Weights of a small contrastive audio-text model.
Training: normuon at rate 0.0017, 5100 steps, batches of 128.
Rows from block 9 of the audio encoder of a small contrastive audio-text model, named by matrix and row number. Rows with one number belong to one neuron. Each number is 128 + 32 x the weight over its row's rms, rounded and kept within 0 to 255. All counts start at 0. Numbers have three digits each. After the name is the row's rms in percent of the matrix's.
After each neuron's rows are labels from the 100 clips, of 14976, where the neuron reaches its highest value: "loudest" is the band of the loudest frequency at the time of the peak; "top examples" is what is common among them. Only what is clearly more common there than usual is listed. The data: short read English sentences (LibriTTS-R).
# fc1: MLP up (encoder.blocks.9.mlp.fc1.weight, 768x192), inputs 64-127
# fc2: MLP down (encoder.blocks.9.mlp.fc2.weight, 192x768, transposed), outputs 64-127

fc1.302 103:085141139147116092140104110110121145122184145144111084186153130192067155119137114116168113149107168162142071176157091150102141112083119103156143117075127127174149154156160134181158148152073096
fc2.302 099:075064187057113141168103195069142104152114131078181123112150139118155199104123134126153121118105160126117082139098129155111113077117159074163138146121102105175145192136203089117125103161157168
loudest: 250 to 500 Hz
top examples: the word "be"

fc1.226 088:126171147130112128141155145102148136104128099099116161147102103134115111046094200139154114124127165071150071067112136117115094157127062113127137121125132110127131159103106099121120204125104137
fc2.226 082:128134157137092096156104129173137109135080128138110105127156168091143157175135124119113140147184117118115144137127102091096092139135069128137130142111143211121098089162160128095141161168121112
loudest: 500 to 1000 Hz; 1000 to 2000 Hz
top examples: the word "i"

fc1.724 092:109141151121110111151185110119117162112116154127232110165138105146209177132180116161123163116126121112117122151095136060166099116080128053114108124151113152094075109183156132102108139125150133
fc2.724 122:124082165173113177134112161148103140108079091133134155160144151134163149129191152167104161113144098117112138137181083088131119141102138012151131132071124085136135155137089130110127124132152174
loudest: 500 to 1000 Hz
top examples: the word "he"

fc1.423 109:100079180157141182193124146152116107173126074121159106129100086125094128063173093139091152146161105091148172141110133132152122141119143186145168165177157160145069118095129115152130113083112152
fc2.423 070:141057127138102097136084132094132113125153165063109112102162100132071085162029127155133095159190132127116149147124139116145116122137148047104146193171128158091221104116092142125169121161116103
loudest: 4000 to 8000 Hz
top examples: the word "the"; the word "was"

fc1.12 098:121146141096076141145071095154132099121179130109164092099104152165123167055114130129109140123089157100119082172125144144180088166095091148155163062134084159102122158165120106088130069136081093
fc2.12 089:192139140126159167180166115129160115180087143129166218141122123141107145139140116118130151113078163185106154194168132066116144069116104136119137184127160180124099118127135117138204141142185137
loudest: 500 to 1000 Hz
top examples: the word "not"

fc1.128 096:145126162122181129126176062134145128161124110078135147157163130121194106107052101093068115086139123135091068130104167150164110102117140159139086097112144131138124151129150107166128132196129128
fc2.128 124:091066147161131111092128166135122084099152072089097108087133073089120034132057137082184145164095219147155115091110131119097053103084170083137137097119139115129141080130101186149105121121112138
loudest: 250 to 500 Hz
top examples: the word "very"

fc1.356 101:175118120152122095093185151136067177089101084158142061201125094178177080127108166106121145142069159115130121119125061124104120152137124109136129132115107132140153158103150134147118130142125088
fc2.356 114:187073134143180166092067065132118077099101125156168170140118109137134124113166151165163171123174185105135115115162065139107106138194148146061132139112148146135140135141129106147129112135098081
loudest: 500 to 1000 Hz
top examples: the word "that"

fc1.625 090:138147128083118117095078064179093098152104179131097143074129133149138145131114120116101110113119157127116142142150100154110116161131155123170115180132176123150110115121118205103150161128163096
fc2.625 095:122109106114076094137151208116062109153176108090056158123096128143137130082143135146170105066159147169153172184114117111131168086144155113134190164147101192098210087128112129117125114119107156
loudest: 4000 to 8000 Hz
top examples: the word "was"; the word "it"

fc1.31 111:099187152121097124171133104119135093132111033109125112133051163186104178103179135150104120150118111089165160113090187110143139117162094166093134130125162160128151142049147105134116144124107177
fc2.31 168:148151176099162156149167119104113086086136144166127122135102149177072150120149153121133072152143100140148145131129218142162135081096139113159131138136140197137167191109182102089172143099101146
loudest: 250 to 500 Hz
top examples: the word "you"; the word "i"

fc1.735 092:182082144133102140106103098063115122102113106100117108158147147128082108118073138140125137180090157134149095157138139110121165145080086103106110125182120128084154120111136116112055193115177149
fc2.735 109:113179157101133105078128092039114133221157093133095120088112161115134100152108108139133100175179113158119135074120155147179153156150135174132097132160192155162176107153037103117166154097135118
loudest: 500 to 1000 Hz; 250 to 500 Hz
top examples: the word "well"

fc1.191 097:093151144123164171084172180100097122169146153077156103067133153159184110072087124105075119172150196117135107114125091163064148115130088112076137106118123185133120151129108129132147131183076121
fc2.191 106:177087146087103137144152130127152116172134127162141127055132163120176157100131128110106130170076068117179100103119086197129072104173120155181167148145106165175081150153108112125092149128119090
loudest: 500 to 1000 Hz
top examples: the word "was"

fc1.474 105:150080098108164108141149104136140196122114095128146152156052077110124148103099141119154156079118144142172151122101102110140145147119142182103180153109100141153119126138066154115190179116184192
fc2.474 076:143102138134133123174133129073105066101123119096164148127118169151166081142139144115117102098135128169084073190103147158164068182206137089133086098192110112165106086102136120152128134153093120
loudest: 4000 to 8000 Hz
top examples: voice: female

fc1.710 101:078105147091114131111078115128130105141075168098107127153170151201113192129113187122124174133094168121129164162144083138141098125144145113177089109164082081145195111115151092104046176067097124
fc2.710 092:120140165113144105084132105112128149181123168104129142149130104139118188123185111151081119129181155155141107158115087177133177138111123109154115098078131081229099122119109108134117146120165156
loudest: 250 to 500 Hz
top examples: the word "his"; the word "is"

fc1.761 104:056134103107142136121141157106152125131067133104096112096079080156063098130084162088141148102134042111150153106114105111127161089136109067114134159127091196113140038108112124154101105152103135
fc2.761 084:164154125076169143128122135158102112091182156214182130134124136140096133135103141146108089106092123101167132128145151181119146112109189142150128116044178117161123081127097118174112131101145100
loudest: 500 to 1000 Hz
top examples: the word "all"

fc1.458 097:116110160143221124136100162124123059109143147138146118086120077155127127116085145118109109136122127127173127162142066163156112137124132115125160141096161165116132114133076085114133157133120136
fc2.458 090:139065136082142096080084114181077134123098126129153169175167111145059081167116101115196137131185126172096142168124163114120150144166118086130162182169126173164116108122100145142150128151125104
loudest: 4000 to 8000 Hz
top examples: the word "of"

fc1.697 095:126148109152084110160078133094120173169077110082119085146156102157143191094186123158153139074099182121125152041112178113119088086105133106135134097093144141081116184161149128158193114144103144
fc2.697 088:136115138142187119148153137138110080081123137138143175138115117134159098146066114094102129136121138121154102123109152054150092210127163135124083127193055129091130147144078208135101110134161119
loudest: 250 to 500 Hz
top examples: the word "of"

fc1.156 107:132080127180096099162122110133096124149118110164201160130047141133113128078102062182110081075126171091147132118066105133169083136094116154114100136136088129143112109116230120144137141136099131
fc2.156 061:141112176146145103186100150151129194120096196167130121136109103181136194155178135115090171147115133140140138126165122111124174096097156071158135173170026079087116129138158124115114092115114094
loudest: 500 to 1000 Hz
top examples: the word "not"

fc1.403 095:072111111115192152225112091168138097115135125104075098142117110143118128178149125101163094156129159145174122127084124076098148133126143143102113200131144157149051088152115100123085096119131105
fc2.403 082:105069120139047104118099159069150127095058135154147142056074154180103139155079160115149091156123146108084095138141130149124188159129130132071111132075149135110115087133087139128164121144175153
loudest: 250 to 500 Hz
top examples: the word "he"

fc1.351 093:148180095145133146074114133080072150102169155115132122122156085133150171086136185096172135076130153074154156096123170164143104157125135152131102167116063172075133124085088114137094103125114153
fc2.351 093:166136122181115151189145123144106167127104131141103105096146080081111182147179095117153129128130132121170193101116102135072183094173147136073129166150109148118140147145043196172073156087140136
loudest: 500 to 1000 Hz
top examples: the word "of"

fc1.386 105:083078142131163143160133090139161159104091099114084105125101093178089163193187116096145084111088136106161125179104158151069135130121113158127149161151112148089128090066159130153116126133143138
fc2.386 097:152127122157111104134072151119068128134144101161059101093198075111117126078077137084108171095119108095183146120128126059156165150123135128131167210158114117120126168080112145154148141140129089
loudest: 250 to 500 Hz
top examples: the word "you"

fc1.56 094:165090133176103143094158109137149106079131108143133061199140097147143130180214127127112163110170116101164095132088078136144121129139117106136166075178163077135155139120133135165070135116159063
fc2.56 095:111163116129155096129134144092136130146091175076131124067048170144129100110166155138127105198115139091163097139088135142119079121105127099090107221087212121080175136117142137168131117130130169
loudest: 4000 to 8000 Hz
top examples: the word "is"; the word "what"

fc1.762 091:157162155195158171141145107157092129111131128070121102113125125184139176124134159174133138123179158128137137067178183231135075104146156135104119073119104126078126107083145127112131156109154222
fc2.762 069:160114126137179098136116136107121133146197101109134146191078110133114138197085136150150167199076138143142114134079075077175098176194111110123102084131117193076083174162087170158139042135157119
loudest: 4000 to 8000 Hz
top examples: voice: female

fc1.71 094:112166150190120099135072152203162166088140164170134175135181085141135146097101129099080096136148097138151118094099144144071169115146133144079122143172126134117101117115120068164140118074178112
fc2.71 093:129166116114108209128116117131130136112120166107127115120127185112140117197112095065135065102138093148150123066045102193153118144198124107142166113127101115101162177101110112181142177129083065
loudest: 250 to 500 Hz
top examples: the word "was"; the word "he"; the word "a"

fc1.730 096:138169090115155109109121159166146091160155098098074082157111185083144182128116144118120108136121135100148133137170053109089134122110109102142132098194115097076139161102090090185127085139171179
fc2.730 138:185163112202125130153151137131150107159111098089106152124152166079076141175090173109095085123045175125176162074149107146122142127110139136157140136156143085203119140166110104116131130163122133
loudest: 250 to 500 Hz
top examples: the word "the"; the word "was"

fc1.505 093:155146130151179087160100099136099134125092130130141150068114184150150111107166123108160049083102173074125145107135114151129162079110137094132052165188125192139137180106119148122123161147120127
fc2.505 096:145178135094130141080095083159103087119126153109145086158143098162095086100078140134074117178131092069127127120129142118089158128068111143179159116183122128112125067165160153108126091137146134
loudest: 250 to 500 Hz
top examples: the word "the"

fc1.475 090:135191132169111093132119142109182159159110054107101125095103090105151146108112203121142148135153160117113162069121138140137192171148105133159193138109152160131203131114111136160135140085122110
fc2.475 073:102118075119116061165106133191068113170082149176122116128059086121123069135095169126167137140121052096155104145198113142135120108170107130120124128140153086138149141146122146144115111105136168
loudest: 250 to 500 Hz
top examples: the word "it"; the word "is"

fc1.255 108:087129142120093109104146053153117116151150192110098084122209112140116115061100082144096119146064070204142135091119140172065125136126106155100158120159116096098142114137155112127116175106133167
fc2.255 149:142149104118154152136141098183121099148121124127074136136119169116062110082150123145110172083104139200157102130101146105128112142125161105084191165111129127121137091115085144132113129105076149
loudest: 250 to 500 Hz
top examples: the word "was"

fc1.603 094:127164139133186125133105153128155134128164069148146097133105083156070126108144092127136128123169232156071152161143094156101113104127102148108081121142132186155150119166126072204110170098148111
fc2.603 131:059143139056150135095129116156180144147153121128127070122092142189104097209105177083137115106124133143136155148125142144114092176140145093125128102165138116096140106111103104125162142137148104
loudest: 250 to 500 Hz
top examples: the word "the"

fc1.338 093:181144108133140144158092063149127169138138126096138141084134181139148168079154146159129186141101127148108143124100118093127138109077091095125152143170119181131154120166152182151114152225123140
fc2.338 078:144119176123137096100145065111200090101161160136134139120091115152106120091145125206129144121094182117096158154104086178113123123130190131183156128170149117192118168127139143171118156126066179
loudest: 250 to 500 Hz
top examples: the word "the"

fc1.408 095:074138108164085093130138121139132142064127096186083156093155152110120142132182130116124116079105111103084121187126091163136148134098126146128160121080174111103099106164140103143154217065107187
fc2.408 110:136135165087147089153118117115177082140107092106075125138145103083193077157151135204136143115095142130100137125094091149121145159074060154117150070120152145062127145095135112114146186108131142
loudest: 500 to 1000 Hz; 250 to 500 Hz
top examples: the word "said"; the word "he"

fc1.363 102:100144133102120151140186173119118106112169144109145156164075121152124090161125117156098094137155097107085114120110142069110139147146148143118160144214105187159101064104090048163122110194114123
fc2.363 084:183179139095111122115140103115159140106086112206134120072128140125118133104086124130139132103115083125143145136167169155161137136077121122200100077145147202180096131051149090118168125109076178
loudest: 500 to 1000 Hz
top examples: the word "i"

fc1.80 102:156193069104084136090125087108100140158123117157130164147123097139111116139144084162118110117199130111101148102086094172095179175131101082140182140171183071093132128171186089127153107088140103
fc2.80 107:164158054141087126153133112105167108160160169104092155132165159083143112172115129143127151186131172121065115114167106169150072168131102105117170125108136151130143180173099117119108130152085147
loudest: 500 to 1000 Hz
top examples: the word "and"

fc1.110 095:090111140128065184135148169161113177134156107147099129096147143086168077095137119121040090118127159053059106132122105081170154138132119139144156106107103115094083141119149123080179171099149136
fc2.110 110:165138110130162088115084090163133102140157088105081122151181065123132153151085124075156101130097129187166168159108131108170132156113097124111168122130089107118173124076159088128153165154135137
loudest: 500 to 1000 Hz; 250 to 500 Hz
top examples: the word "said"

fc1.675 095:120151146126103108154133091105033115141124092136133100166138144165153155112183091174118169163112131149039126112127173105100186135157128128092101102111102119137109128134156117131110186164129135
fc2.675 109:093108115117179121090185134110149152115166113084103157141109189121157099097205117111123133145103057156152153125129119138134144128154151101126110077141119158134113113110173135113188147122101154
loudest: 250 to 500 Hz
top examples: the word "see"

fc1.598 100:150081130169124144107140140141067144024156066138113080099154122072203102109091107151150111072081111134104073138122119144114115179055100132149115097116131160144182190122158103142116170122134101
fc2.598 114:169130145075109176123162150146124101106119106048089162073123124155096147162109119139166137226175165107116103133132086097101108127125155109117140133100127147162114083114158091155126132168087094
loudest: 500 to 1000 Hz
top examples: the word "that"

fc1.757 106:138079149029114124096060127172099151118075094130135145085165128147119205180101154140160089136150195174132114118106114056136103163151136111122154151150134091084181110151143122124165178151113157
fc2.757 071:132084055101138110148089180082112151037116135124130103116142126078127117124082169150205117075142124086119093096092137149102098130136179140106134121164142140087134112153095112132175119084156154
loudest: 250 to 500 Hz
top examples: the word "it"; the word "is"

fc1.341 103:107132100159078107213154074113170095128175147088090098053111122106143110147151187161107098094163112146102128127147110093115157111075114142103118074152149201128147112168108110148144126130142159
fc2.341 086:138088139106149128134115213096128095105146104188195093149158130127126150118067094121145163142082093145159157119092157103094140168172107110131136100125101135168088138158173174157097150157110104
loudest: 4000 to 8000 Hz
top examples: the word "said"

fc1.297 100:182180065115171122142109078184103121166118080082142163126123144137120133104150114112144112134094174125099113151169129167112171115117138089117155096137085163201099124117131137136071158116136098
fc2.297 083:129154110108141172115124069127168146130106131096174108157116154173148116114094165118129105133117146139065150138128170141131129114114154124203118135145117100089121059156133108130129117100131149
loudest: 250 to 500 Hz
top examples: the word "the"

fc1.183 099:136172148170115185129116172110093126125159108146198137122065134159127139091118118141099101172165087164101144129171073111131159067088144089106167136153131078111158143138152145132075140086186144
fc2.183 100:092123151109131141140099166127132112150125082163160200149109182154092115173107112088114150119172114141177097153067076132134144120078091164091173156154093107048140087168109151141094152063118105
loudest: 250 to 500 Hz
top examples: the word "to"

fc1.37 106:087096172069134201115137139123098134134158147125106137127187103160158102119148159152133069109112160135109132151162126165081069156133183109167118132131102171098117130140124115143141145110056133
fc2.37 051:176131147119134119169127147091168119120139179078118110120176146129146153136118102090133134064133080087142139148122135103166121122127098167105129123172134116081083103123119101176110101163160073
loudest: 500 to 1000 Hz
top examples: the word "said"; the word "he"

fc1.346 100:166100129051106194082138139160132122106155161149132114126062135114193171140126076171107149133091126073120132157129172130171125168120114093133124094149050125127144123086125163166124128121115118
fc2.346 048:115136116125100075175182175114092101150128133177129118150109108138166134148092099102107126077166169118138116160095132182050160088080059132092187130127121116105144186180141050094146095210104083
loudest: 250 to 500 Hz
top examples: the word "be"

fc1.327 092:137113129161088145137167099102159098138087173113105172137121115174171070087083119199178100120109105113113139201120098097127113096105085078151133115180165115074167093146106089135125159149133095
fc2.327 144:112191147152103183106129153136155170198093110135126103092176182117167068053138185160184131115153131157135104174111118149044153119119085106104120134080160139147110150140116139158129125136161100
loudest: 500 to 1000 Hz
top examples: the word "now"; the word "no"

fc1.584 101:183075132213062151107210119090115114138155136146138124142164141116129169098143099105137163124117146184153135178124118156178116122125157140088141114094138174096077183153192085154140131171105082
fc2.584 112:105143116060113131142173149057097100117137115079123126077158149101140125117127127151148113169100191114044093151119141115074079197106106165101164172114084124174100146113138103097136129154106108
loudest: 250 to 500 Hz; 500 to 1000 Hz
top examples: voice: male

fc1.501 095:133121144163125112104107054114163194123127160135111113113091086118125161170137151097059133119124109141159126139125129104105126083137207112135137194125160146133056144181166114202199175141133099
fc2.501 095:162131120091185138119150085117050086169171163116134111126089107083120153140144181163107123151104173097108080104161140055106103119110111099078118137168144165108082120081159128183117142128158091
loudest: 500 to 1000 Hz
top examples: the word "one"

fc1.288 100:138152110162145099090156128216099170152145174133094024097167125145077146116141151140084132102104151142106133140076180091164133119133129174115150152182142081086130141107163118134062140143113126
fc2.288 144:097230104101140139077111145158118132140127148123112112144106209149088125067112137086067099158090173167128125112050160162147144083119155160113126155153215143049182132084143153114141114188117146
loudest: 4000 to 8000 Hz
top examples: the word "was"

fc1.124 109:110111098158136146131152123119144089106112108109111092116129186149086106158157118147176079107145160127108148167049157099101119188120131176132119195135148103154110109133137084154131145081127044
fc2.124 137:093129175164140117094158154132123145145104089140093117160122089106115083156192112111112078117067136107164121121093072145089104147148098157085087138085125110068113150190158125118102177118091071
loudest: 4000 to 8000 Hz
top examples: the word "said"

fc1.616 103:109185144066119107100078115072117154150137162134123192161105140146180171159055091185115091128154163186129121185149149121127174121151120138130091143103078083148178087133120135094097154104087127
fc2.616 071:135102162142154132151148172130115140156134159131124198129131136109168078150147094139100071144089108162097161085104090177125123111186030038153201095052097092116113145111169060140125112181126123
loudest: 250 to 500 Hz
top examples: the word "be"; the word "to"

fc1.703 088:061151137155155077149173127106134169098120130160148131092074078124114122082077132150150101093111161096132157093127156124124098076185166165123176131118060134125140112128107051155096117151113112
fc2.703 122:110070114092093110051136134134121086162134089173123115146091083097134160136133155147096175093081145102107108118122118161125154077104174194171140153099128145113099063130095120163083128147104153
loudest: 1000 to 2000 Hz
top examples: the word "the"

fc1.429 098:112142162068148102094085160075128057109118098099089111123073111120081132066137068127147097129191146137169089134118208140088126144150085128147141099113147162133179133088127096161185121132111136
fc2.429 083:122119169176152100164147104107140136069114155134108154111134120173130111156071144037105124093180134119168096155072182127129099125130126138116099143191108170089173119135126110151127127041103131
loudest: 250 to 500 Hz
top examples: the word "you"

fc1.663 092:101162127168149087167139139125080107157087114137131134098140111122174144141099161108124103142140132077143141144130124123108133116141231173130137148131150095152137143103109128130060209107179171
fc2.663 101:098185152108127161187127090216126129119157098148152098158129144122108173151154124107155061118133071129129147131123108151129112193133139099137126097145146084110045133161119166124100151172098142
loudest: 500 to 1000 Hz
top examples: the word "oh"; the word "all"

fc1.397 101:076145078153124129129110123136110129133128058123137165125113184139143129132153131114076129125150127136124147103182182129122130120169078116123175040151112148100146128075071143071085115134163154
fc2.397 090:118131153178102119134124071089135154125099155183082119115108139116040120129089148155141106134094100148163170124069144101239100094135148087172097123114112141103096112132139117157113096105177118
loudest: 250 to 500 Hz
top examples: the word "said"